config.yaml
train_examples: 194171
crop_scale_min: 1
head_dim: 64
bias: "qkv"
moe_every: 2
shared_expert: false
residual_init: "zero_last"
beta1: 0.9
beta2: 0.98
warmup_steps: 1110
weight_decay: 0.1
Rows from expert 2 of block 11, named by matrix and row number. Rows with one number belong to one neuron. Each number is 50 + 10 x the weight over its row's rms, rounded and kept within 0 to 99. All counts start at 0.
# gate: expert gate (model.blocks.11.mlp.gate, 16x64x256), inputs 64-127
# up: expert up (model.blocks.11.mlp.up, 16x64x256), inputs 64-127
# down: expert down (model.blocks.11.mlp.down, 16x256x64, transposed), outputs 64-127
gate.36:41 58 46 53 46 61 50 39 68 63 52 33 45 41 43 36 58 64 60 63 59 55 57 47 63 55 51 58 64 53 60 64 53 41 49 47 58 44 42 44 67 49 50 44 52 47 68 64 55 42 38 35 29 38 46 57 55 50 36 55 65 52 54 42
gate.37:64 56 51 44 34 55 59 48 55 27 67 50 55 30 45 47 51 50 45 54 65 55 51 43 49 44 47 61 58 39 53 67 64 54 56 56 60 51 38 59 50 47 38 66 57 61 39 38 42 40 51 49 61 56 58 42 48 41 47 43 40 42 50 29
gate.38:43 46 38 51 52 47 45 35 56 54 48 37 50 51 54 48 55 60 49 48 46 49 55 64 50 67 54 44 35 59 50 63 51 49 67 31 42 37 61 49 61 50 38 36 42 47 56 57 53 44 63 46 37 39 52 52 59 40 25 69 41 42 47 58
gate.39:47 62 46 53 63 48 46 49 39 63 66 47 48 57 39 56 55 54 46 43 34 54 52 58 60 56 59 59 36 55 49 39 47 40 60 48 31 50 58 63 47 58 38 55 50 51 54 55 44 42 62 47 37 44 47 41 51 41 50 43 39 37 54 60
gate.40:39 44 54 60 32 32 51 35 47 43 37 40 46 32 54 56 54 49 49 31 46 51 60 59 35 60 43 70 44 21 37 64 45 47 40 55 53 52 45 51 53 51 63 28 33 43 47 44 56 39 48 65 52 55 62 40 46 46 32 54 39 68 54 37
gate.41:46 61 48 39 48 33 66 63 45 18 24 55 44 36 42 56 51 39 42 54 49 56 48 51 37 52 55 43 52 38 36 55 57 46 56 49 47 61 50 52 50 52 54 44 64 47 47 55 67 32 40 45 63 59 68 49 44 40 41 50 54 44 53 58
gate.42:60 61 47 50 62 44 50 63 51 39 40 49 67 42 48 26 68 48 49 41 40 65 56 49 57 48 43 42 60 66 43 27 39 60 44 49 43 59 53 60 33 42 31 53 38 58 58 55 46 58 46 61 59 46 47 44 58 53 57 46 58 53 55 43
gate.43:51 51 51 47 56 51 51 44 77 56 59 33 43 43 39 30 62 33 42 49 62 60 40 46 47 58 55 62 53 54 62 61 40 37 59 52 57 33 39 49 34 53 39 58 65 46 54 54 45 42 52 44 41 44 47 52 52 42 33 64 42 36 46 30
gate.44:50 26 47 47 47 43 54 48 43 45 55 49 68 52 54 45 29 52 61 60 48 53 51 69 61 36 50 37 49 62 59 33 53 41 47 49 59 68 36 66 54 43 44 36 52 41 31 67 41 61 50 47 54 48 44 46 51 42 53 47 72 48 49 43
gate.45:51 45 57 52 48 57 52 57 50 59 42 74 52 51 49 50 56 56 41 32 38 60 49 52 50 60 59 49 49 70 19 62 37 48 47 42 48 41 65 48 39 43 48 70 58 54 53 60 49 30 61 43 65 43 50 42 52 39 37 48 28 45 44 55
gate.46:59 54 56 55 51 65 49 55 57 52 43 62 51 41 36 40 59 70 50 49 39 35 45 54 59 46 29 55 48 41 25 34 55 41 42 54 42 35 45 52 39 26 38 45 31 43 54 55 53 33 47 42 49 46 48 51 37 51 67 54 69 40 47 62
gate.47:56 64 55 42 47 75 60 62 53 30 61 48 61 49 55 30 46 53 41 38 58 39 46 53 41 39 48 41 53 57 34 36 45 56 37 69 46 38 53 61 46 46 44 64 43 45 50 49 38 49 49 71 76 51 33 54 56 55 46 42 51 45 59 47
gate.48:46 65 59 49 41 55 38 51 57 39 44 64 49 51 52 56 54 48 52 57 36 57 35 48 48 72 52 58 39 71 56 47 40 29 54 53 58 53 56 42 42 50 38 63 67 55 61 45 70 48 70 50 40 39 49 39 60 57 41 51 46 44 45 46
gate.49:40 32 52 48 50 40 52 49 53 54 49 52 56 30 50 46 39 51 39 47 55 57 56 69 61 42 11 36 48 47 51 40 60 65 58 49 53 50 46 48 67 53 50 43 40 42 42 54 62 54 36 45 46 47 45 56 27 74 49 50 55 56 40 53
gate.50:54 38 53 39 57 39 47 58 34 44 51 52 49 41 51 47 47 52 45 53 64 51 48 49 64 47 37 45 52 55 45 57 55 48 37 57 62 66 40 53 68 40 54 41 50 63 33 61 66 49 40 40 69 56 44 73 45 52 40 54 57 65 50 49
gate.51:56 59 54 41 60 71 54 55 75 65 55 37 51 55 44 38 54 48 55 54 51 47 48 43 46 52 56 59 62 63 60 32 42 48 44 56 48 40 53 52 55 54 35 67 69 43 67 51 41 51 53 59 54 51 40 39 68 67 53 54 46 52 59 50
up.36:43 68 58 44 34 51 48 46 74 61 61 37 50 42 43 35 51 51 43 64 62 54 50 46 58 48 58 64 57 58 57 61 60 44 54 58 63 28 44 41 59 46 45 41 64 51 77 70 44 44 45 34 33 44 32 55 48 49 35 63 51 49 53 51
up.37:54 45 58 49 44 63 54 47 65 57 65 38 66 42 46 31 27 36 48 52 52 54 44 61 56 42 50 54 48 56 61 34 48 45 55 56 66 52 39 42 55 42 37 51 54 38 59 56 33 53 48 48 55 29 47 59 52 47 54 52 55 46 44 41
up.38:49 38 49 46 46 48 57 54 56 37 56 53 61 37 54 47 35 52 57 56 46 42 49 35 54 15 37 42 60 43 57 50 38 52 39 57 62 65 37 47 54 44 56 65 47 46 40 48 34 61 38 61 71 59 55 59 50 51 71 26 71 59 44 26
up.39:57 55 54 35 64 56 46 54 44 72 57 53 40 51 39 54 59 51 35 41 41 57 46 60 58 63 68 57 51 62 44 31 41 37 62 63 47 49 56 66 48 63 43 35 50 58 61 48 50 41 58 38 40 55 45 46 48 38 49 47 35 38 52 54
up.40:61 49 26 55 51 65 47 47 52 68 43 61 60 53 53 37 37 54 63 49 42 54 71 54 62 54 51 38 52 45 54 44 46 48 39 48 50 50 67 53 50 37 63 42 35 46 38 64 37 62 35 52 45 39 55 60 38 54 66 61 66 52 53 57
up.41:62 53 60 34 30 31 56 57 54 36 46 63 38 41 51 55 52 33 27 55 38 58 34 43 55 52 48 65 56 49 47 39 43 33 48 56 58 57 41 54 57 51 56 61 60 62 47 48 49 46 39 54 77 55 37 48 41 50 51 39 53 49 63 53
up.42:57 41 46 51 44 51 49 55 47 47 42 54 61 55 49 27 50 41 63 38 34 59 47 47 57 53 47 46 57 67 53 18 52 61 51 53 37 47 55 58 40 42 24 58 41 49 56 50 50 65 48 67 62 49 47 50 54 50 63 49 58 60 47 52
up.43:49 57 53 45 52 57 57 45 84 58 57 31 54 59 44 36 50 44 48 54 57 48 60 42 64 49 58 67 61 57 56 40 40 44 43 49 49 42 45 37 50 42 24 45 63 40 63 51 35 49 61 47 34 35 42 43 67 48 37 53 45 42 56 52
up.44:52 51 57 42 52 53 54 52 55 55 55 44 53 58 42 38 40 50 43 67 55 57 44 59 62 35 54 47 69 70 66 35 58 31 52 62 54 53 34 51 61 56 43 45 66 48 56 56 39 52 48 41 61 54 33 34 53 56 45 40 57 55 62 43
up.45:41 40 51 60 33 36 42 53 67 47 56 49 53 43 62 60 37 50 54 59 60 50 47 47 34 52 43 52 49 28 69 63 64 56 65 36 77 60 57 41 66 62 65 43 47 43 54 48 45 65 40 65 44 45 45 39 42 60 53 60 55 64 58 41
up.46:42 41 42 51 51 42 42 50 49 44 58 41 44 36 41 53 46 45 64 37 43 39 54 46 58 40 38 55 63 40 56 48 55 47 41 64 51 40 37 33 61 69 60 44 53 35 50 54 60 37 61 53 49 50 46 52 50 55 43 45 56 62 58 55
up.47:46 56 58 40 40 50 62 50 75 78 44 32 65 46 52 44 37 48 37 62 46 41 42 51 48 53 54 61 62 68 48 50 34 30 39 64 55 43 42 58 55 39 40 55 72 40 70 59 42 29 42 47 56 43 48 36 56 49 52 58 40 50 48 54
up.48:51 54 39 46 42 35 47 53 56 35 44 47 31 45 41 59 52 39 50 44 52 63 54 37 34 65 48 55 41 56 73 60 49 29 48 52 78 57 68 45 49 61 42 63 64 46 55 60 81 46 61 57 47 40 50 61 45 53 23 63 58 58 44 37
up.49:49 49 57 45 48 24 53 63 48 55 41 57 60 36 48 57 35 39 38 30 58 60 42 56 51 39 20 48 52 36 40 41 65 59 67 57 47 47 52 47 55 59 55 41 41 50 30 36 61 48 42 42 39 62 52 65 40 57 53 50 41 67 55 42
up.50:45 58 45 65 60 59 44 44 48 51 37 45 50 50 66 52 61 54 66 53 39 42 60 57 36 50 54 45 33 42 53 46 55 51 63 34 42 48 61 46 32 57 63 55 55 45 64 54 41 62 60 59 31 45 67 31 66 42 63 53 44 38 47 44
up.51:48 56 61 44 58 70 60 55 73 56 59 36 43 52 44 34 52 41 39 48 58 46 42 39 60 40 59 58 66 64 70 41 50 41 41 56 59 46 50 44 50 57 38 64 69 44 58 52 38 47 53 57 53 46 45 40 68 64 53 51 50 59 67 43
down.36:46 36 47 54 56 31 62 56 66 40 40 58 46 52 53 44 64 59 54 67 47 57 42 51 52 47 52 30 31 37 66 47 31 54 48 24 46 65 50 47 59 61 61 51 55 47 54 53 45 50 51 54 55 60 68 39 38 56 55 51 49 45 37 55
down.37:65 57 58 51 48 35 58 54 65 46 41 39 50 40 43 50 74 38 44 57 43 57 53 38 63 64 36 51 49 48 31 50 66 52 26 47 29 58 36 46 50 41 59 28 42 49 57 52 43 45 51 55 46 59 59 30 58 41 38 55 39 43 48 62
down.38:43 63 57 47 43 43 35 56 52 67 49 29 42 49 49 61 53 43 39 48 25 43 54 49 54 54 64 49 48 51 60 59 53 43 60 62 57 64 43 42 50 55 40 48 60 49 63 35 34 55 52 53 64 55 51 53 61 46 40 45 37 55 60 51
down.39:64 33 42 57 45 49 47 44 45 49 44 58 36 47 56 46 62 59 59 60 59 59 55 45 43 36 39 50 44 43 41 43 53 73 75 56 51 37 62 67 53 44 46 73 46 33 46 54 51 52 69 52 36 41 59 42 62 49 57 60 48 47 38 37
down.40:61 55 60 47 40 50 46 55 50 29 51 66 56 39 48 54 65 51 61 43 59 49 49 52 61 50 20 44 44 36 43 48 62 74 40 42 46 53 35 40 53 39 58 42 43 59 60 43 55 20 35 52 45 45 72 65 45 50 47 50 37 35 41 48
down.41:48 59 63 61 62 67 49 39 66 61 37 39 49 48 49 42 46 85 58 47 35 50 53 52 39 51 62 50 67 58 43 51 46 40 42 54 41 47 57 45 44 70 59 38 57 42 56 53 44 50 44 70 39 60 43 51 54 62 55 26 45 57 51 37
down.42:53 56 50 40 73 59 56 45 57 53 42 40 63 41 59 54 44 53 44 49 76 69 38 51 50 48 43 44 35 50 48 60 46 51 32 56 64 57 51 44 60 51 65 55 39 58 39 48 60 49 61 58 42 42 54 38 55 51 43 57 52 45 45 52
down.43:57 38 43 57 30 58 52 56 37 45 49 50 48 55 42 45 61 57 62 66 64 49 57 42 56 40 41 46 25 35 39 46 29 63 51 62 54 70 59 58 53 42 62 63 55 37 50 55 39 46 49 66 56 49 62 50 43 44 51 43 54 45 34 44
down.44:43 48 45 60 58 44 45 45 46 53 52 50 55 30 45 43 48 58 34 36 34 37 43 54 41 52 60 44 63 47 49 37 49 38 57 46 52 40 47 46 39 44 59 41 38 57 44 65 50 62 34 58 41 44 51 63 55 48 38 63 68 46 56 62
down.45:46 42 63 44 50 45 53 51 44 31 45 44 45 72 43 58 45 49 42 48 38 53 50 59 53 46 66 34 39 49 44 43 25 55 49 45 44 64 48 76 36 66 36 49 46 55 50 47 54 45 44 35 39 78 65 51 48 52 45 47 65 51 56 49
down.46:50 48 64 46 64 61 59 42 42 52 52 58 58 52 62 67 47 50 44 42 57 64 43 46 46 41 33 56 53 21 43 45 54 59 27 51 37 38 60 60 68 51 48 40 49 62 57 54 53 61 47 53 51 39 49 34 44 57 49 40 40 29 53 47
down.47:52 61 57 30 48 49 46 60 48 52 46 54 41 30 51 57 48 55 38 45 40 44 59 40 53 42 48 44 38 53 52 43 40 42 55 49 52 55 39 49 52 44 60 36 42 62 50 48 69 43 47 33 57 45 56 53 62 57 29 56 45 41 30 56
down.48:46 45 54 51 34 52 47 52 57 49 49 43 53 47 61 45 59 59 54 42 52 48 61 41 36 50 16 51 47 42 41 48 51 50 32 53 44 64 46 51 43 35 60 55 49 46 56 56 33 40 37 47 57 49 54 26 62 42 56 53 55 39 54 66
down.49:59 44 52 46 50 40 52 37 56 55 43 64 50 51 54 59 48 55 42 51 35 64 39 49 52 48 49 57 30 49 59 60 62 48 51 43 30 52 47 57 61 44 57 30 69 51 52 44 58 71 48 53 55 40 61 52 42 54 55 39 41 39 58 51
down.50:65 52 59 41 40 41 37 59 37 53 64 51 60 55 40 41 49 49 39 35 44 61 50 56 46 65 44 62 56 69 54 52 42 50 59 57 46 45 54 43 46 52 38 67 53 53 34 39 30 32 64 51 74 47 46 51 52 60 63 48 38 55 54 63
down.51:57 31 47 40 36 48 58 59 54 37 60 59 42 44 55 57 51 55 49 71 64 47 51 49 66 38 47 38 32 38 43 41 51 66 36 44 53 80 72 46 50 42 53 68 47 53 56 51 41 38 57 48 33 45 51 46 49 67 45 35 40 40 34 51