config.yaml
arch: "swin"
model: "image classifier"
crop_scale_min: 1
head_dim: 64
layer_scale_init: 0.1
moe_every: 2
expert_mlp_ratio: 0.25
experts_per_token: 1
widths: [64, 128, 256]
residual_init: "zero_last"
beta2: 0.98
max_steps: 11100
Rows from block 11 of a small image classifier, named by matrix and row number. Rows with one number within an expert belong to one neuron, the router's apart. Each number is 500 + 25 x the weight over its row's rms, rounded and kept within 0 to 999. All counts start at 0. Numbers have three digits each. After the name is the row's rms in percent of the matrix's.
Before each expert's rows are labels from the 100 images, of 14848, where the router gives the expert most weight on average: "responds to" is what is common among them. Only what is clearly more common there than usual is listed. The data: microscope photos of single blood and bone marrow cells. In brackets: how many of the 100.
# router: router (model.blocks.11.mlp.router.weight, 16x256), inputs 0-63
# gate: expert gate (model.blocks.11.mlp.gate, 16x64x256), inputs 0-63
# up: expert up (model.blocks.11.mlp.up, 16x64x256), inputs 0-63
# down: expert down (model.blocks.11.mlp.down, 16x256x64, transposed), outputs 0-63

# expert 6
responds to: smear: peripheral blood (38); cell type: artefact (36)
router.6 086:488494490518567555498512507519507499494489481488529482478513488505502488505491514516511493509479508497487504471523533512515480492477470509517480495519531502517526467484504487471521478443519484
gate.0 110:553508477488496535487480492503508501480497517541506489500489468500466452464506482517500516469496465510533442485510522467522498489515483507453464486536466484523523542521524486497543536511514443
up.0 110:519514452532478518499496460486519510510491563534478469462476449505481486510547478512554533475518487533523466512483516465479524471486484462484495517486494519533511522488526518524523492572509500
down.0 107:482525515471517512467513463442479509488490485526537471482480471505522537486524468484459454531492498529500471478504496524512473477522443486521495497508491441454464525511483497530460509542500464
gate.1 096:510478508470534509489495532520495525473510515507548511538512487520532482441509493542557534491535496490497495470482555550554493507476540491497489483506475488517489469502487545487520515467525520
up.1 096:477531500535483508518492489464523478508488492484475491471460475488466526560528506493492492502506508523494500522465493466473517463497488454511501527495504511512484543508511459543492490504521475
down.1 104:510465535505492470475503524493452483485502507482498486511488512471496507520511495508507499482513499496518448487488488471497509522448502518471509497471511484526462472483500484513497502487517497
gate.2 098:471492490521545490517526486474508536508503507502477518479486522484545530509497494476499468529496479479543544466469490520492494463506505537483509507525516462501514471498494473522438497423490453
up.2 099:527495529470536535487536529450461518478584512505504536524471491529495525507497537494491494496485512476492486500512478480489489496466518514479532418515512526507506494488514476455504501483475474
down.2 099:502498460506518497475483526498520461451540492508509494487513510489486508510518469509509512526493481476524518474494481524498470515496521527516461488564467515491495513472443467515524524483530484
gate.3 103:493479517498497497494480469488464482554503503503497499470537489513523520496556519490488534538535508522513513535546479524503490494536508506535501469476452526515499480453493516530524495486517479
up.3 092:529540477536551503508450509525555472440495519491486504446483507475496482486512474500504499468464449497516491503478473481489465504485524482503503513501504512481531497528469526476532527507467484
down.3 097:502485508498517515508428501488486520444478526512482450524524546481539501474493493508521502459498481518501461482504521516507482465500479504479449534458448498506484487498517514499512450522478499
gate.4 122:476513512479546519515504526498473499489494508515523490519501481508466487482510529481535525471509493453505519489504492542535477544479557481526477513502479536512501471500485517488534530503469515
up.4 114:513470506528478490473514480503527502500492456506495537461500531520490527497504482515477475524492476521519492503485484462476512463512457535491532480520527464492512501515524461502502472477539490
down.4 106:486497505500523524493486513475537508460518484487506501502529535507509500510539485479551516485486498502489491468518521514492513476455510486480436534505518484510497514484469483501487488497490492
gate.5 103:501443509455464516490484512528563482510480483496526448556504475487513509516504497510514477498514521513510490461536514517495455514491503493506498501478537527522455500477476515549488469481529510
up.5 097:476482513523517485443518492510511496510555477480511512488502530517492506469486462471497483512475501480483525514504484520503515502523524539511508469516508487487485488462558475507482535480487533
down.5 108:486476489510469558508501493480475528478504437531499471526482479493538482448526485570458505514516511524470451504471520489492474471469472496514512519484504480491518559464510482502475520496521531
gate.6 116:493514510478529507511508497515476524496535439475537517506523537484492520507543538515489457539512518488493514516509497554486494535492518512537512504469525514470497500476497521496486513464463472
up.6 109:532472496502493499500518479488508506531525493472481533543471508495507515487465476463479494487483467479508484481554462501500466529534496542506490528497504539462527532516474476523518499518496480
down.6 103:485465491467527512504511529544507539511485488501498476546484507527517501476489490539520497502502492535514488501500463461513534480498504520546516501474547522495499523482455497491550472477499512

# expert 9
responds to: smear: peripheral blood (100)
router.9 106:523493530481503530521526505541512496512475541537512522483491478484462509516438513505500505538492493540442491507493442459491500488437489519516520489496497470475518476528504460484498518490509460
gate.8 101:505507446473461506470519511507489505511482493510473498479470514456507504523556511509499552478503527448503509495492535474503525494495493490493520486484545527500478526514540520481484464468484511
up.8 110:474479548522566485510491510522512514510506507496505489550514506512522465434505465547540468500500497528489466490517502500460480473519488512509456498503485515489476473514467498502507506501492510
down.8 105:464514532503489507496487560474490499486530502534500537506513485522488512519484493494482470497493506516485510492540470520510486491475461458536499488478481472514461512518468493492511461506503536
gate.9 114:546502487487503508495504504460492482495481529531516492494503440512482550498502478523523516524492484543522513490505530498528553491472517457478460475442503485517509458522499462524518518485548460
up.9 109:504478501540474518513506508510527485507496502497519531449456498529482518506499514454528447523487489488479528541507471482487493517498468521509552508487549496474503525475523481510495506496475445
down.9 107:464506463471527521494446542517519503504514475484518486513486488466505507451481540481502531466517470536542453525484526467498471496513528520512496497466521507483491470465473464505512473479540485
gate.10 085:483505515468481489480517505503517487518506483491529511452534494511514497478520509503480484456526503494483510523468492488483462508542487490538476546521493501531554521490490488510473533538485446
up.10 084:530465504506489469497518478480474504477481502498479487534503516481479456524499508512484514542461543499493496501490515531512521467497485503463535458516490549419430487507504512474489474441500517
down.10 094:519507453479472501555512485540545515471482492504471525511501496484530497505508500513443541482509464506513491508518539531486504501531515499492499509525467501479531571480541476496535509536551453
gate.11 095:475534506477478469509507510515471509480507496512494502537493506499497479470471532506514465490524461516507470546469475547449477514509452490521532521475484518475476473522446524481502544499509511
up.11 095:469518507490498474491521509508520496458514498454525542506482482508499534488478552489439465523516466543514496520473462521469492501487493500507542510491495511490495469495462506511508510516469537
down.11 096:463509506526509507499503535529493488475565476479513512493552519513526497505511561505507473458500530517505525511476486490554511531460493464504483473452500495551485501482517526531495554513521493
gate.12 093:526521461461487506454495514472483520467523502513469464513547470516491557453468479531503503451518497457502518499531486469509491554508505520485453472461467465505529491502506503480512513468494541
up.12 096:560503479478522502451490514469499500496532512514500500519509490540513530473489512553496493449510502473509516500505494474482507530495486495497455482475476476501509503510498500470505516474510535
down.12 094:538507539487506461503524510514487474504467503476515508522559486551494489490512507507514478533502483475468533458486490488506525500466475481482477472515525507500475497498526524518507536463482522
gate.13 111:539483499537513505479509499518481495517464503536449526478493515514473478516501481555490519517490514490511502498475477486477491498480496529441526535548504536453487489516514526487526500476505537
up.13 110:502507481466491505494498495496499518499546502475546481473520504481492519542508545435476517533500490480498535489534517515508496494505499471506472474465502481545503525473491454542492504515482464
down.13 102:443484532467466496519489534542492527490483473466501472497518538463491536466505502531536506466460509528484514554452528490484509438489525501500523534539502502509490500499461521513499470486502457
gate.14 099:466490495460508515477461494494528462521450516512466488506486503514511456481497505551468489510507527519474512516442495496464532475538500491562516525477500477468490484523491492494514516503511489
up.14 100:505528513458514512513524492497502496450508542517485519499451520508509542471489526449511464523502486485533512472507518504504486493563508482480522513501488529506538518487479479486525528485501540
down.14 099:511496478490485476526510491508487505528513489495491500491548495443483527496522461462501470475525500532494490534464510488519518547515524483514498492523475529497483517490513465491542500464488466

# expert 1
responds to: smear: peripheral blood (97); cell type: erythroblast (51)
router.1 084:492490544471462476497510548519491487463490488512523522500533453512500542565466544517523514486495506516488508504492519510513498522489465526450546511496465488497513526505459511482529523526489495
gate.8 094:502499526474477505485507546520506460524528489509466511480525445522538494512499525505538526485544497522513490501478475505458515460493472462501536521513464488510514507511542538502506522481520494
up.8 088:436521497515465519489505491536481547489477486525529490502516537501502515517513501498488492489498493474503502504506538499516558529500528526515497504490503524473469486471507494453526491521455568
down.8 095:497491517460469525488455528499506507486524533489550449493500512448516485520529565506495541491505511485474554520525504526516468489452485492487503497480490468524474527530474482528473463505487478
gate.9 106:501485495525480508495503488517489518531475502510509489509510534530482469468476463474473475527483513512527480494525485508484488512481486542492459501498504490490517468490476526501500492513449518
up.9 097:480517505496512532493519499498483544505498467491498494510526519506530503482494523462506501498448533525512502477520524502481484502455488492476470509489515509511520476488502494492522473515467502
down.9 097:519538451530538523461517468485496500512506476470480548473497510517520524482508527504510496446515506559502538483514490472462503490499500512483501461456504500475478543539517497527523520454526478
gate.10 091:464504444531499479473505557502531503481509516495457466530479490484523506503416480523494501464498482486472486479485515464487478497523478503488496489505493517509520565531485488478476495510474505
up.10 090:488533458460532527488507507579503528520517496502494491517481493498484507525539493524508520468520430482515494523512476517483531542473557507507510478500479552488485540524516479485493514483452508
down.10 095:530490479497531514482530553484465528494515535520515461495506519509469490494480525445526506489475483499507503499501509502505462541542507492529501462486485501498460504513476490462489494510458484
gate.11 080:509499533482521473508509529495522466486485468516479483479541524484497522494515496491476490513532456491516501572534489497497558502508496465480541520471456484501511528512495516502482492477505498
up.11 076:503470558447480465504501467526511495520472484475493494464521540454515510484536510486505486523559480498477518538511491518481539490509500490528551521498490487475538512486483512508498572497518520
down.11 091:498506503509491523499513538509515452523502502530522473510504497492471496528493453532510541489532480510517502498511510561509507486461488515528466533485455507517500488480524483506461514491524524
gate.12 089:482521494520501471546483456547475505575483473462468522486519531533509491470499490492484490494466484514517526541480466478497568497539532519483522497530498517478539465534432513487512544500552541
up.12 088:435493502484490482500456476505514498523456461509467519473530496480518494490544495516458525492524482479529514519482463482497547511501488516493555492491473514492538482511480484512490497505552526
down.12 101:507483490424509557501472505508491519486496497463483486541531484496485503508535483523551535508489534485531506494507527531510464543522522479515493531483499481484426468521522464490497478527501460
gate.13 105:533494474462475519505517474496496492477498461502502503510477461489510527501520483509521521507520490475535485456474522483545543536487479517488498464477477511508491471435544471485513555507490524
up.13 100:512486525480512497547511465519483478568468517499502534507518516485512488494504473466495499565465506492489518517503493537523484453535511532491539494486544509505481426481505522538513472478530502
down.13 102:489525508478499498518522473522562548534501504472507520534520506453489503500496525501541520488463529508469464498491471504514446502530463537524515477500499507494488485485480536462534479538507473
gate.14 121:495524457458496504464495511496505545508535466517503527511486496455486532531523513517521514468492481494561516492484523491477525503491531441488534478503462527497478493505510496471501555478476505
up.14 111:529488523544482482497474488488482470502476525487510490495484494538495464480476488488496514539512500513459494487516481507508475486522476562502487527503536462495515524489482500529493448514519510
down.14 101:496495525512487488527553487515462527488505529464483530491477474512486467463530492461495494508503502488549526464458511508508505499496493470463502487509512533493473465497498536503535527474525439

# expert 4
responds to: cell type: lymphocyte (42)
router.4 091:508474537488466461489505471534475533497468511484512451475555476453512493533497447504536544519494547490503468513516510484500500457516488476490481439461519528491486467456521550529521492504508497
gate.8 108:513454499493477498503498490504514471508472478511515488475464520531519548478451495479502510492528487497496504493480510486547517465527457559502502470528479456534527514501491503488505519486533490
up.8 126:461552495512524502481464503491500475469498489467476497501486498513511497508524526484468459502466473492524523500467488529472496512476495490469533552506518514472490541543483513504489523478483455
down.8 108:475443500436523491491503527502504502524513496520515519512540504530541453417467504495474524490531489541492516488477513506471519507499466559498489458521486501502497504480561519489530512475475474
gate.9 094:474506510547462492526472524525507526512517532517505537529507469480468512569496524456516532459502505480493532533493503509533463490543525465490504512528461490480522497511500480513494505570478468
up.9 086:500513521471512505481483480488486473491455497482502480487518552543545512417504502514469471522511491546521460494505467496473536510462488533494489491476552482479488513513506478488490481434534524
down.9 092:461500555555484508521491495503494489471508502519501496475480527531521504499529479489478499501499498522522508502464513528524486472490493451463486528507487504519470510505496471496477504491523512
gate.10 099:471486514503518459515510523486500495493550477476550497546475494505491456503525469494551539527493519453492495492504527475484472539556493537501533503528503515468463465508513514514467515532459470
up.10 094:488499548525504478514520515468469521513517492494516490532522490487500480501514471500539535520506512426480506516517543470496496521533503493510513480521456524476467466499515482477476490528475524
down.10 100:501524499459504507505521519515501508480487522486551474550521471476490465502514529496513496502507470503490494505489517494483499494514543501493480521537493536435444489494470503499481492494502477
gate.11 099:456539483506555508541506497544480507496507503491457526523546499527512462474489539483481537502510489509515496548484520508557470455515529503457548505528473480460547476547473521485506508522492528
up.11 105:527479463492453532507511567516571461497546515494526462504464456476427525523487464511508470467519511470477494494493521493481496535444493468524496511508523502532471532506548488472484519459479461
down.11 102:515478483529487486504489475512512517491492528523510456476507548493535501503492512470516541464524557510526490536463569499498501477491489458478501583478472521529500524492511545501500449496531436
gate.12 090:511558505534499454511505520484474528500476481488476520483492530554501468457436475485495496540480490523525535510514476493476523497481467516441512478511527525470508461467465499465525522467464540
up.12 086:474485528524497525478489455502476483465532473557505506492522551524520521500527482498502517505493459499514478497522479485499507516512485537458524517495493521488538485497478527505460539514489518
down.12 090:495526498499521486503454517551486528524497458501506430506571495500484475522506495544469514492510521500496525486480488471491543507478468537481536500525521510537468482451508451477473479485486541
gate.13 095:493533505502504476480496508537486493485473474517448498473547499513574455495447498485471510495524464503506474455471491496515521475492483514485498505527483468498559513497490517513494490505486493
up.13 096:491479503452495461484526493536475510512491474514479505493545482500521495472492470499517542532501495542532476501492518498493511501550465530490495490524441529483510478501482544516511543525511511
down.13 101:453551480548573554510490522482482506501506526500468518509503500516488481492532535504476474473506457550510521520512503484463516476515464495486536481449529524512517502528482510443500544509506498
gate.14 104:518473499517484479489524479486500486507481483516554499539516502508464501489526454503517513509469511475492412493521488534520473560517507515502465468488456497495516488498513494518480505556458520
up.14 105:470525472480544481520469534467539486454497520471499485515502514497503486530461538501484486466511484472490508454494518496505499481470506495526495544484509484502487538527482489511433481465500416
down.14 103:517528518563508459509512504448478539484528523504497480499504523551475518468442500440500477478476488505457490479517522478499486494493502484507493406506524482508511525533504506480500501507509498